From a checkpoint of a small encoder-decoder audio transcriber: encoder arch ecapa_tdnn, soap at rate 0.0011.
Rows from block 3 of the text decoder of a small encoder-decoder audio transcriber, named by matrix and row number. Rows with one number belong to one neuron. Each number is 50 + 12 x the weight over its row's rms, rounded and kept within 0 to 99. All counts start at 0. After the name is the row's rms in percent of the matrix's.
Before each neuron's rows are labels from the 100 texts, of 14976, where the neuron reaches its largest size: "fires on" is the input token at the peak. Only what is clearly more common there than usual is listed. The data: read English sentences (LibriTTS-R).
# gate: MLP gate (decoder.blocks.3.mlp.gate.weight, 960x320), inputs 214-319
# fc1: MLP up (decoder.blocks.3.mlp.fc1.weight, 960x320), inputs 214-319
# fc2: MLP down (decoder.blocks.3.mlp.fc2.weight, 320x960, transposed), outputs 214-319

fires on: "i"; "make"
gate.303 097:40 48 46 43 62 59 56 57 43 60 37 39 52 46 61 34 44 48 41 51 52 30 42 60 58 56 40 75 30 37 50 38 60 59 50 53 68 62 50 61 43 35 42 60 30 53 36 54 43 58 50 57 77 37 61 40 49 34 48 46 29 68 58 34 52 44 43 59 48 54 68 66 56 61 51 36 49 53 63 42 60 45 49 45 47 58 53 73 65 59 68 47 52 54 17 63 56 50 68 35 45 44 60 48 32 35
fc1.303 094:58 24 26 41 52 55 33 53 55 40 48 32 58 48 37 57 58 53 37 60 56 55 69 55 60 53 63 57 65 61 29 56 22 39 52 47 37 47 56 41 43 44 43 53 44 44 73 58 63 54 42 37 36 55 49 51 43 47 70 31 44 29 34 52 53 68 44 56 47 53 50 52 28 56 31 52 37 48 66 48 43 55 54 45 43 45 33 49 53 50 45 56 72 30 69 43 28 41 41 51 52 79 45 79 77 61
fc2.303 103:18 46 78 52 51 33 76 65 41 66 41 64 38 74 33 43 49 27 39 65 60 66 42 44 69 48 42 50 51 45 59 49 45 67 26 52 41 52 38 66 50 50 53 44 66 40 44 80 51 36 51 57 64 34 64 34 59 50 50 51 44 71 48 60 57 53 34 68 58 57 61 48 41 44 44 51 39 68 49 28 48 71 38 47 47 38 40 47 32 63 60 50 44 37 31 50 50 39 59 52 55 39 54 44 60 31

fires on: "before"; "if"; "was"
gate.197 106:49 56 34 45 32 25 18 39 52 57 44 48 41 66 45 61 44 53 40 63 55 55 37 55 27 38 32 55 41 52 45 67 48 63 65 62 41 63 60 34 58 74 44 69 34 51 44 38 57 60 57 79 46 65 52 46 57 29 62 64 38 51 44 71 38 42 52 48 53 62 37 72 33 58 60 47 58 30 59 43 44 51 40 47 49 39 68 28 50 62 43 55 40 60 46 37 73 62 62 46 52 70 31 60 49 58
fc1.197 108:55 51 17 60 37 49 58 59 47 59 84 65 42 26 54 53 36 35 58 55 64 42 59 37 54 56 44 53 40 57 49 42 50 65 30 32 47 55 52 58 20 69 70 40 51 54 42 63 49 54 36 32 46 47 37 59 59 49 36 53 36 41 54 46 49 73 58 58 46 38 38 42 45 58 60 50 53 49 27 45 43 56 68 12 48 31 54 32 39 58 39 38 67 54 43 60 45 60 53 33 73 49 67 39 41 49
fc2.197 101:29 67 45 27 49 66 60 34 51 43 37 55 76 56 52 40 82 51 41 55 63 60 37 55 43 52 46 61 33 81 31 36 60 53 50 44 46 72 29 48 55 69 43 24 44 47 72 53 48 54 39 45 62 50 55 39 45 56 35 42 45 44 54 45 58 61 30 38 22 44 33 61 56 40 47 49 37 52 48 35 50 51 72 58 72 48 34 90 68 50 41 60 67 48 43 37 61 53 32 38 48 71 57 68 39 53

fires on: "i"; "soon"
gate.164 098:59 55 50 71 72 33 44 39 45 65 55 54 39 42 56 58 31 38 46 64 58 61 58 59 61 38 39 66 56 55 73 66 51 39 40 56 65 40 21 43 56 41 46 45 33 51 35 42 62 54 42 36 62 43 51 55 72 52 50 56 51 20 42 47 38 45 41 70 60 35 26 44 31 57 43 54 29 51 56 44 58 35 27 64 44 53 18 51 41 35 40 36 50 40 44 50 58 61 43 55 43 56 61 57 40 33
fc1.164 095:51 26 63 41 62 47 46 17 35 70 67 51 37 65 50 45 43 45 27 60 42 46 61 64 20 75 50 57 47 43 54 46 44 66 47 45 48 42 56 80 57 64 37 38 50 50 44 40 73 35 27 50 57 34 63 46 56 65 50 44 52 34 44 46 42 30 60 51 50 48 69 42 37 62 68 69 46 49 49 48 53 70 37 52 48 45 28 55 59 67 45 67 46 49 49 54 45 31 33 43 63 50 54 53 35 34
fc2.164 097:62 54 63 59 38 60 38 60 54 65 50 69 48 45 56 29 43 65 47 67 49 75 54 65 34 53 38 49 68 81 71 41 52 59 62 46 56 55 63 64 28 52 47 33 39 60 49 74 57 55 48 61 61 39 38 40 60 49 37 47 53 57 41 56 57 26 31 39 49 49 63 46 59 43 38 58 51 44 51 38 50 50 58 71 63 62 41 49 38 60 43 41 60 49 60 63 22 57 42 56 57 55 70 31 64 53

fires on: "i"; "you"; "the"
gate.676 096:63 52 56 59 48 49 61 62 55 58 57 58 51 40 60 51 70 69 28 44 44 39 13 53 49 59 37 50 56 36 45 49 66 42 32 41 59 41 45 51 56 46 55 71 54 62 47 70 34 51 77 62 41 58 63 37 74 59 30 87 45 46 57 61 38 85 62 45 39 44 36 56 45 33 57 33 35 83 62 75 59 14 32 56 47 43 26 62 40 52 58 49 56 37 49 62 37 57 55 51 42 37 60 43 36 56
fc1.676 101:49 47 59 52 51 15 78 35 63 45 64 50 41 54 39 48 66 58 65 55 44 43 57 68 46 63 51 45 59 80 48 50 50 20 70 51 63 48 40 63 45 51 51 36 32 65 47 77 52 69 45 47 52 36 69 54 69 34 55 74 41 47 46 46 50 50 53 41 51 65 45 49 58 50 43 29 47 57 54 72 52 33 66 61 53 49 59 52 64 43 38 58 37 39 47 34 32 55 60 37 23 66 42 37 68 51
fc2.676 104:38 64 54 50 57 60 54 38 61 51 59 51 41 33 59 48 67 55 39 19 60 52 44 59 58 68 54 53 45 52 49 41 45 52 33 50 40 74 46 39 48 68 38 51 50 61 40 33 35 46 50 55 53 47 59 32 47 38 51 57 46 57 61 27 46 64 52 59 45 53 27 52 60 73 53 30 34 34 65 45 45 40 31 43 59 51 60 51 37 49 60 65 38 56 58 38 47 43 40 32 24 73 30 73 23 62

fires on: "i"; "very"; "not"
gate.275 100:23 57 56 59 64 74 53 53 60 71 47 48 23 45 39 43 58 65 41 62 31 54 31 53 53 55 54 50 58 37 58 68 52 51 61 53 42 31 28 68 38 51 62 36 74 60 60 27 49 40 47 49 45 64 53 60 50 44 48 36 50 50 39 65 32 42 37 39 54 58 51 39 50 50 44 40 56 49 58 45 50 59 60 37 46 36 41 53 43 51 46 41 62 75 37 65 54 58 48 39 67 36 38 56 52 70
fc1.275 099:51 53 55 54 47 54 44 48 59 61 54 20 44 44 45 29 33 58 77 25 57 68 72 71 43 43 59 64 37 51 51 57 38 45 43 47 59 54 61 41 48 67 28 37 67 42 77 38 63 77 23 46 50 39 60 34 40 47 29 51 65 67 47 63 73 50 39 23 62 39 35 49 46 58 47 69 39 57 54 46 57 45 45 59 39 46 45 57 46 52 46 39 69 44 57 61 41 44 41 57 40 55 38 57 35 19
fc2.275 099:59 67 40 45 23 67 51 41 54 49 53 50 72 60 40 49 40 62 55 54 54 49 44 44 58 57 67 37 41 35 41 64 54 57 50 41 31 40 62 65 74 31 36 51 59 41 49 51 48 54 33 53 27 41 45 51 41 70 57 70 34 59 57 58 23 45 36 35 35 54 53 51 69 61 44 51 53 56 37 41 50 53 55 46 53 65 74 35 45 48 56 52 57 56 39 57 67 44 53 57 28 23 45 48 58 42

fires on: "to"; "might"; "said"; "it"
gate.180 086:52 45 63 46 50 49 78 69 39 56 66 61 36 61 27 31 45 59 36 57 23 45 52 41 38 60 46 65 52 56 65 47 55 31 49 64 35 53 26 41 52 37 64 65 18 53 58 52 23 43 41 40 62 54 42 54 63 68 70 64 67 26 60 46 48 61 63 41 39 63 63 47 30 41 57 38 30 58 69 59 57 63 47 20 45 60 51 72 49 55 48 54 47 48 41 60 39 64 54 72 45 54 17 25 49 39
fc1.180 092:40 49 66 67 55 64 32 72 27 65 39 63 35 62 42 57 45 61 54 30 47 69 41 60 45 64 36 37 45 39 52 58 59 40 45 36 41 65 38 37 39 34 57 80 39 48 59 42 43 49 34 49 55 72 42 61 43 53 42 66 62 33 58 49 61 47 45 62 55 45 71 39 71 44 56 45 41 64 43 51 36 57 46 32 61 59 64 46 62 42 52 41 48 40 61 59 71 55 32 71 63 57 59 59 46 45
fc2.180 091:57 26 40 33 40 50 57 55 45 51 57 48 42 43 37 75 48 43 61 45 63 57 49 56 62 51 48 53 48 67 55 64 42 40 44 50 67 53 42 49 32 48 62 57 50 68 39 54 27 44 47 58 65 52 46 63 49 55 47 68 54 43 27 21 32 56 56 58 59 54 65 48 56 47 64 19 48 41 59 68 51 43 50 46 58 36 48 71 85 53 43 48 45 38 59 45 53 45 47 78 79 32 49 59 51 45

fires on: "but"; "you"; "once"; "out"
gate.97 087:39 50 55 34 67 72 43 34 51 53 44 46 32 51 52 57 46 70 49 59 51 46 55 51 41 34 56 73 49 59 64 35 31 48 56 42 46 36 40 53 51 30 56 79 60 65 41 45 38 29 53 44 51 59 36 38 46 38 56 65 22 54 58 42 53 74 57 58 46 64 71 61 34 80 52 75 63 57 54 57 52 48 52 29 51 36 44 68 57 54 47 49 29 39 37 53 43 16 31 47 39 43 41 55 50 57
fc1.97 096:28 48 62 51 48 51 44 37 40 54 44 38 41 36 56 51 42 49 54 55 58 54 43 43 36 37 52 61 51 43 59 46 15 38 48 43 38 21 51 60 41 45 61 44 60 52 26 51 43 40 47 45 59 67 44 57 33 50 67 60 33 35 47 60 78 58 67 48 51 63 99 56 23 63 71 44 47 59 50 65 62 59 63 36 38 35 57 54 75 73 48 46 44 42 45 38 27 17 53 42 42 53 49 42 43 70
fc2.97 091:41 54 50 33 15 42 49 60 41 36 61 34 50 69 41 46 32 29 72 57 71 53 55 62 66 36 59 39 40 48 36 53 40 71 58 38 57 39 52 45 42 64 73 57 53 61 46 61 74 51 68 65 31 71 36 48 36 46 32 34 80 52 56 28 54 33 30 35 54 61 70 50 50 56 65 68 33 48 43 50 42 74 50 56 47 34 50 44 55 65 52 48 70 53 39 43 38 53 65 60 66 44 43 42 47 40

fires on: "i"; "go"; "do"; "it"
gate.77 105:62 44 53 27 26 49 56 41 63 44 46 57 44 62 45 40 60 23 50 25 48 52 54 45 62 48 50 62 53 55 50 47 68 45 49 57 58 48 57 45 53 51 24 44 67 68 60 52 65 55 61 56 55 59 58 44 41 54 64 54 43 54 57 55 48 48 47 57 42 36 44 80 31 49 48 76 21 52 49 64 54 56 48 53 53 53 57 50 37 42 57 62 47 57 59 60 37 59 49 88 65 57 55 49 22 56
fc1.77 108:57 66 73 17 56 63 72 24 31 39 52 56 62 59 69 60 53 56 30 40 90 54 57 33 62 41 42 32 54 51 43 46 35 57 51 48 43 45 32 56 32 51 54 53 67 68 54 47 49 49 52 59 37 28 44 30 36 54 63 72 43 30 57 58 48 35 37 49 37 48 37 36 58 56 59 53 44 47 51 63 49 38 61 40 52 35 65 65 38 64 16 45 44 46 73 71 25 61 42 53 65 45 63 36 44 58
fc2.77 100:63 64 55 65 43 74 44 49 42 42 40 43 54 37 52 50 38 65 34 50 49 42 37 64 66 60 63 73 52 68 45 50 33 62 60 55 31 47 47 41 52 39 59 62 52 49 58 53 40 54 63 36 63 47 62 52 27 59 40 41 14 60 44 49 49 44 55 54 39 42 31 63 31 59 25 41 51 29 67 48 50 57 44 53 55 61 46 63 38 36 44 65 53 24 56 52 54 80 56 36 47 42 45 49 49 38

fires on: "but"; "men"; "she"
gate.361 094:48 34 54 38 64 57 55 50 39 44 45 45 31 52 45 54 66 59 39 85 38 59 47 54 36 48 43 75 44 62 58 44 65 37 54 65 33 51 46 46 38 56 47 34 46 39 50 61 44 44 59 47 52 53 36 31 50 44 55 47 63 65 61 65 40 33 30 43 44 52 50 36 31 44 48 44 57 29 50 79 39 55 38 67 52 69 48 49 48 52 63 30 38 66 43 61 47 58 67 61 61 37 54 56 60 58
fc1.361 094:43 71 30 52 42 49 42 43 41 37 48 50 72 43 33 52 52 66 48 41 41 56 52 53 54 51 47 52 64 52 42 41 33 35 48 66 65 62 30 25 37 29 37 66 54 69 41 52 41 64 50 51 61 57 71 46 47 48 58 50 67 59 38 60 51 37 53 65 61 51 60 65 61 44 61 50 72 51 46 54 58 40 38 39 50 55 49 47 56 60 64 52 43 52 69 65 55 58 58 58 30 55 30 70 36 47
fc2.361 099:53 71 63 30 55 46 55 48 37 42 34 50 50 57 33 39 45 63 82 40 65 77 51 38 46 43 65 68 51 52 54 41 59 46 27 49 42 58 49 38 51 36 40 48 64 56 49 58 34 56 41 63 41 50 35 48 62 68 48 82 37 66 29 46 34 47 45 35 54 53 49 57 41 52 38 46 78 55 37 50 50 71 40 31 73 52 59 55 46 49 49 69 46 48 65 52 64 50 50 51 25 62 76 48 64 80

fires on: "and"; "see"
gate.290 106:61 26 38 50 48 58 62 58 29 52 45 19 71 41 65 59 43 42 41 76 45 45 43 48 47 33 33 68 32 53 46 30 54 40 40 55 59 56 50 57 59 58 56 75 59 56 48 63 49 39 53 61 69 61 33 46 50 68 41 50 38 64 61 52 49 38 47 48 42 42 55 48 68 35 54 45 46 67 62 40 50 66 56 55 58 53 51 40 70 52 51 41 49 52 54 30 58 51 66 40 50 49 77 65 53 55
fc1.290 102:41 62 52 57 56 72 69 54 49 43 34 60 43 56 36 57 47 49 52 62 35 57 51 42 42 47 39 49 24 42 66 63 49 50 55 89 34 58 57 27 61 51 52 37 39 64 49 43 47 41 51 58 33 65 51 54 47 59 62 56 58 47 60 58 51 39 65 58 55 25 37 69 54 50 59 37 65 34 50 66 65 55 62 37 57 50 51 57 58 30 56 66 69 75 30 43 45 47 59 47 55 47 29 61 56 42
fc2.290 101:65 51 69 42 64 46 58 75 45 49 37 42 59 53 35 48 33 69 59 66 46 68 59 31 33 51 52 47 67 51 55 34 49 43 58 52 45 40 49 19 56 62 61 54 56 40 53 67 35 51 59 34 42 69 65 37 49 63 66 38 58 69 42 67 50 46 48 53 65 21 60 48 43 59 45 64 60 69 44 54 51 51 36 51 51 53 51 53 36 41 63 42 61 36 47 64 42 49 43 24 60 60 68 41 47 39

fires on: "but"; "and"; "me"
gate.309 108:44 28 56 32 60 43 62 66 53 46 69 40 37 35 56 47 58 74 46 64 80 52 62 61 35 62 49 59 59 79 46 50 43 56 59 45 35 54 46 31 49 61 50 54 56 39 56 68 58 50 51 55 43 38 47 64 64 71 38 61 64 58 47 48 71 48 60 46 63 55 57 48 51 37 58 63 60 56 46 50 61 59 53 61 43 46 34 49 39 59 58 62 21 37 26 36 45 47 45 67 58 69 67 50 34 56
fc1.309 107:48 47 60 57 33 53 60 55 59 50 48 64 43 58 62 53 47 31 40 53 69 63 54 55 53 48 37 79 65 49 47 24 65 52 31 51 58 63 58 58 36 42 43 58 52 62 57 57 42 33 61 31 67 45 67 53 39 65 44 42 49 57 55 50 50 61 70 53 59 76 09 36 42 40 36 54 64 62 69 50 56 41 86 50 53 43 50 49 29 48 52 48 52 42 38 60 23 49 58 44 49 39 49 64 48 51
fc2.309 109:44 57 32 38 29 26 61 47 57 40 46 58 40 25 35 52 50 69 66 71 65 52 45 35 51 56 35 62 58 63 54 23 51 53 36 54 52 56 61 62 44 61 56 58 55 49 57 46 27 47 58 58 63 45 60 81 45 67 50 36 65 42 53 36 58 49 45 50 44 75 52 41 54 43 42 65 52 51 42 52 44 57 61 71 61 64 47 57 48 54 48 42 56 57 44 25 48 57 57 46 29 54 52 78 46 56

fires on: "to"; "between"; "in"; "through"
gate.569 110:73 32 40 55 42 42 26 51 66 41 65 51 62 73 73 52 46 49 41 33 22 72 46 51 30 50 55 41 62 27 54 35 50 55 61 40 83 47 33 43 56 54 38 52 29 40 53 57 42 39 44 48 59 46 45 55 22 42 44 51 44 42 49 47 50 37 41 57 41 48 68 34 53 38 64 65 47 63 53 28 49 46 49 43 52 78 48 57 45 47 31 34 65 33 47 59 69 44 57 52 47 24 54 43 63 42
fc1.569 111:51 36 33 42 52 45 51 54 52 59 47 38 37 47 64 63 45 72 52 58 58 58 51 33 54 41 31 54 51 50 52 38 61 49 43 58 34 75 43 47 55 66 50 69 43 37 43 67 45 36 65 43 55 38 63 51 36 55 50 39 52 54 60 54 60 67 60 63 29 43 54 55 44 62 42 51 45 72 62 35 45 64 63 42 57 29 68 52 59 47 56 23 65 78 16 71 54 65 42 73 57 54 51 46 47 32
fc2.569 114:69 41 42 57 45 56 59 53 57 49 50 47 46 65 46 55 79 36 33 57 19 27 39 64 55 52 61 56 40 35 16 47 44 50 43 51 62 77 57 68 57 41 39 53 44 64 59 52 55 56 51 45 39 35 69 45 46 58 50 50 56 51 42 55 34 65 59 48 57 63 54 62 77 63 44 37 16 26 62 44 23 51 44 62 84 29 67 36 25 50 67 33 62 60 57 39 57 38 44 46 78 58 51 51 58 43

fires on: "before"; "know"; "found"
gate.419 091:57 56 55 57 51 16 49 47 64 60 39 46 39 65 52 43 52 63 39 60 68 47 65 48 36 53 48 56 31 59 51 39 66 51 69 47 44 73 82 55 57 51 64 77 47 27 49 41 54 52 55 38 42 34 49 64 39 40 50 47 52 46 40 67 52 63 52 36 43 60 39 45 44 68 62 49 80 54 48 48 56 49 49 45 40 25 47 67 47 50 61 62 52 52 64 44 31 38 63 51 59 56 38 48 65 43
fc1.419 088:54 66 68 71 40 36 62 55 58 42 52 54 48 62 48 57 47 70 57 46 50 37 51 22 66 48 79 62 56 61 43 48 60 55 50 56 43 45 35 54 39 52 37 47 57 71 82 48 60 46 51 61 42 53 54 54 39 36 52 63 53 52 70 53 37 60 27 58 60 59 25 53 60 53 55 47 55 45 45 47 39 42 53 51 53 69 69 66 40 55 67 33 52 43 47 53 50 70 44 62 45 52 60 31 56 62
fc2.419 091:54 39 47 55 63 45 44 40 23 66 45 65 48 67 52 63 64 39 40 57 40 60 52 43 21 35 77 44 44 43 38 70 49 24 60 49 51 47 40 56 74 48 79 58 47 38 49 46 71 60 62 57 42 41 66 40 69 35 59 48 52 51 67 47 53 54 31 27 51 41 67 47 57 48 16 48 54 66 32 63 45 58 51 62 52 62 50 65 38 71 42 50 49 56 37 58 49 46 34 30 61 39 64 49 51 58

fires on: "to"; "for"
gate.700 109:62 58 48 69 48 36 40 49 63 48 53 31 68 49 44 42 60 65 56 48 62 60 55 64 39 47 25 26 63 40 46 37 70 53 47 35 57 57 42 34 22 72 53 58 30 34 52 49 43 20 43 56 61 42 28 55 46 62 48 62 50 64 38 66 36 69 45 62 38 53 61 67 57 51 35 45 50 43 73 56 62 22 28 38 56 58 61 52 58 71 61 31 50 50 09 38 29 78 38 70 30 50 59 49 44 71
fc1.700 104:50 46 48 64 47 42 48 31 76 36 53 41 31 29 47 55 50 38 46 26 37 62 48 47 66 47 65 62 52 33 44 74 42 60 41 65 47 53 37 40 58 45 59 54 25 46 39 60 37 41 35 63 30 55 62 48 44 70 61 56 64 36 23 53 60 56 52 47 35 49 71 66 42 40 38 27 40 46 45 41 52 64 69 32 53 50 42 58 32 54 35 62 50 55 53 48 58 54 43 51 59 50 42 58 50 91
fc2.700 106:34 28 64 42 69 71 59 37 54 55 48 53 49 25 42 21 69 49 40 64 45 39 48 65 52 52 64 54 45 42 40 46 32 48 64 60 55 60 42 48 46 43 35 76 40 46 48 49 60 67 46 52 41 40 22 48 60 79 29 48 77 45 37 43 44 47 49 50 30 42 60 76 56 67 42 49 28 71 39 61 58 52 51 62 49 48 47 66 48 74 55 48 53 42 56 36 69 54 71 45 71 60 53 38 44 42

fires on: "and"; "time"; "much"
gate.281 110:41 40 47 53 57 37 43 62 74 66 68 38 40 43 47 65 38 61 51 28 79 56 45 60 49 41 58 52 31 56 68 59 33 64 40 53 47 48 54 69 53 68 61 68 55 36 47 39 74 38 46 42 44 30 53 39 45 59 41 59 46 59 54 23 57 60 44 43 49 57 42 47 63 48 47 62 63 36 45 49 53 54 73 37 44 30 29 46 58 47 44 65 51 40 50 49 71 59 70 45 38 52 28 67 46 70
fc1.281 105:46 59 18 36 47 48 58 44 61 48 39 53 47 69 50 50 50 66 30 45 25 51 46 45 57 64 44 62 73 37 39 30 38 51 59 51 53 33 28 45 49 41 73 43 31 48 59 44 37 53 67 50 32 58 39 43 44 61 56 41 53 32 40 59 55 39 63 48 64 53 51 64 26 43 58 37 46 45 48 39 29 26 30 43 45 28 59 53 39 61 69 48 45 59 45 41 47 57 34 52 47 40 56 51 60 42
fc2.281 110:68 64 40 67 54 77 56 56 63 48 48 53 46 64 57 56 49 44 44 46 50 41 67 38 58 56 40 59 36 10 51 51 66 59 71 38 56 56 49 51 29 44 64 51 47 58 49 40 48 37 33 47 47 35 46 53 43 68 44 49 55 37 63 57 51 61 30 44 49 34 64 59 53 60 52 43 44 64 44 36 52 43 61 57 47 56 59 66 41 57 49 48 49 58 65 47 45 68 10 68 46 40 32 40 40 68

fires on: "i"; "was"
gate.591 098:50 21 56 69 55 44 31 57 46 42 60 39 49 48 55 39 60 63 42 38 61 37 62 35 51 67 48 19 58 74 54 41 44 61 48 39 43 54 40 51 62 62 37 46 49 47 45 44 55 58 50 44 47 59 29 52 41 35 65 33 41 56 42 31 53 40 63 39 41 67 51 67 68 45 50 35 33 45 49 60 56 52 45 39 39 35 22 42 43 47 59 47 66 52 22 44 31 42 63 49 45 73 43 44 50 58
fc1.591 095:39 69 42 51 52 49 55 30 28 49 53 56 41 69 60 49 40 46 64 52 66 54 50 55 59 64 56 59 48 57 53 35 44 33 55 52 52 49 57 35 58 29 64 47 37 48 27 70 60 60 46 60 45 44 58 41 38 43 45 53 39 77 36 53 43 61 58 46 68 59 70 55 62 55 67 54 53 56 34 41 49 55 42 48 52 66 39 52 49 40 31 50 26 59 32 53 49 60 33 45 48 36 65 37 47 35
fc2.591 105:45 62 61 49 45 48 41 43 69 48 61 56 32 76 47 57 69 50 62 55 43 33 54 40 60 54 62 61 29 56 33 54 41 57 66 48 32 29 36 46 53 57 29 34 66 32 75 61 53 47 59 59 40 48 65 48 41 52 64 67 46 53 54 55 48 70 66 40 42 49 64 56 33 55 49 43 56 63 42 41 68 65 24 30 31 46 34 45 60 43 49 49 56 71 48 34 38 56 51 45 49 44 62 68 46 53

fires on: "but"; "to"
gate.527 099:41 72 38 47 44 72 69 66 44 90 46 55 38 25 61 53 35 54 51 70 60 58 66 50 42 38 46 56 33 39 41 56 83 46 36 51 41 42 42 43 63 64 68 68 54 48 56 51 46 47 52 63 52 56 35 39 59 61 71 55 47 57 55 53 41 26 49 49 30 41 56 46 43 55 57 51 46 44 58 55 33 69 55 64 48 48 61 49 54 38 34 48 55 42 34 60 53 51 60 57 29 30 53 46 52 11
fc1.527 106:43 45 55 58 66 59 36 36 47 29 48 61 70 68 24 63 65 40 50 51 55 36 37 50 43 56 55 63 49 55 42 70 40 60 29 31 45 41 44 45 46 50 55 33 47 44 39 49 57 45 33 44 40 64 73 50 66 59 58 62 50 54 29 40 47 48 61 39 48 54 30 66 53 34 68 42 40 61 37 41 45 32 35 55 58 42 45 34 33 22 54 58 44 41 69 43 53 38 23 46 39 63 62 26 48 49
fc2.527 108:47 55 49 53 45 28 51 37 56 78 39 43 61 46 55 37 44 51 54 63 68 47 35 45 71 55 41 37 56 62 44 29 40 59 64 37 50 73 28 36 42 50 52 39 63 51 76 65 47 42 31 47 49 72 29 24 33 66 48 50 88 58 42 36 65 58 72 39 49 56 58 38 39 67 51 54 36 47 47 45 36 39 47 75 45 56 48 34 46 35 50 51 36 51 58 36 50 42 69 66 39 33 44 56 48 37

fires on: "but"
gate.658 099:43 30 65 59 52 51 38 50 34 52 07 68 46 39 56 63 53 66 30 56 63 38 58 48 51 43 42 55 85 36 56 54 27 56 46 59 55 56 58 65 35 56 34 26 49 55 42 36 50 43 57 27 58 68 53 25 60 50 52 47 36 73 28 61 38 53 59 43 45 49 32 39 46 45 65 38 43 64 31 56 46 73 44 69 46 58 62 66 54 44 67 32 57 27 49 51 53 47 47 44 51 52 42 62 54 54
fc1.658 108:57 56 44 73 69 42 46 41 71 48 72 38 58 46 49 25 43 42 64 52 55 54 36 73 58 78 74 50 42 47 38 43 55 42 59 43 39 39 58 40 66 33 68 60 41 64 49 77 40 42 51 42 64 46 49 55 41 51 40 50 50 30 50 55 72 39 63 58 54 39 65 53 56 33 57 44 54 32 65 53 45 36 50 41 42 54 39 33 36 50 44 48 54 38 56 61 49 40 49 66 59 60 52 52 59 60
fc2.658 104:64 48 31 53 50 45 39 57 38 55 28 47 55 61 57 39 60 71 53 56 36 64 47 53 43 54 41 66 51 39 44 72 75 61 36 69 26 64 71 59 46 64 32 31 50 54 42 40 40 41 30 49 74 65 51 40 47 43 28 51 50 68 48 62 51 36 68 43 52 66 29 26 67 66 37 55 57 70 64 45 51 57 33 50 52 40 69 65 59 34 42 42 38 44 28 37 41 62 53 40 37 43 38 51 49 43

fires on: "i"; "the"
gate.37 098:42 45 38 58 37 41 38 50 72 39 74 59 52 63 48 22 45 45 69 62 62 59 46 38 53 41 41 40 40 39 69 41 45 43 47 36 57 47 39 54 29 31 75 54 54 70 38 61 68 78 53 51 42 60 71 58 61 63 35 63 55 49 25 67 56 54 47 43 46 52 36 49 45 39 39 21 58 65 48 67 47 31 48 52 57 46 66 54 45 51 29 48 34 53 47 48 56 80 53 51 21 47 48 48 36 49
fc1.37 098:57 54 25 66 32 46 58 61 41 35 53 43 34 48 40 36 43 43 46 47 59 62 53 47 33 53 54 39 63 56 58 50 49 45 45 44 69 80 57 57 48 52 41 68 55 33 58 33 61 46 31 67 46 58 45 48 31 17 42 52 59 59 29 37 66 41 44 62 45 60 37 59 57 42 56 43 59 44 63 30 37 53 69 57 51 49 58 70 43 51 39 63 27 45 51 54 28 53 42 46 57 48 32 50 46 56
fc2.37 099:52 20 61 31 45 38 52 55 34 55 39 42 43 38 44 42 54 49 40 58 35 33 82 74 52 41 46 60 45 44 55 39 53 48 48 66 40 37 52 59 36 36 25 48 29 63 64 43 43 31 40 28 71 37 58 62 44 59 43 50 40 42 42 42 75 48 70 41 51 61 31 54 38 43 64 54 52 60 67 74 50 50 48 46 41 61 47 61 29 60 39 16 33 27 41 69 40 54 28 71 68 50 41 46 63 44

fires on: "to"; "asked"; "is"; "she"
gate.704 094:54 51 87 63 39 57 58 54 50 54 33 54 45 33 51 52 28 45 54 55 39 30 80 42 44 47 57 61 51 51 24 57 34 49 45 41 46 42 52 51 56 42 43 49 28 41 61 58 61 61 56 48 55 68 69 58 75 51 31 64 36 45 47 40 50 54 28 37 39 45 67 37 37 51 41 51 63 44 48 51 49 37 56 17 53 65 20 29 56 53 44 41 55 45 52 39 34 68 38 67 49 42 39 45 50 64
fc1.704 092:38 41 42 61 56 39 50 71 57 46 51 59 34 39 39 50 36 45 55 56 32 30 72 52 54 31 47 49 49 67 40 49 58 52 42 62 48 51 64 44 69 61 38 59 40 46 43 45 60 48 47 44 71 34 64 47 59 45 58 54 63 26 41 35 46 59 61 66 47 62 57 35 59 35 56 55 43 45 51 49 59 38 38 63 23 57 34 18 51 55 46 61 64 47 40 65 40 40 38 48 62 37 55 40 55 64
fc2.704 096:37 39 59 32 49 48 57 58 53 32 39 51 41 40 31 31 65 67 51 36 46 39 52 31 47 35 46 54 39 27 44 64 58 69 34 46 33 46 71 46 50 38 41 58 47 27 33 36 51 55 46 49 49 47 52 44 53 54 46 55 22 38 57 61 53 33 38 64 82 58 45 65 62 58 49 41 61 59 59 52 48 47 47 66 46 52 43 63 65 58 54 39 49 33 45 34 50 39 48 64 55 54 36 59 37 47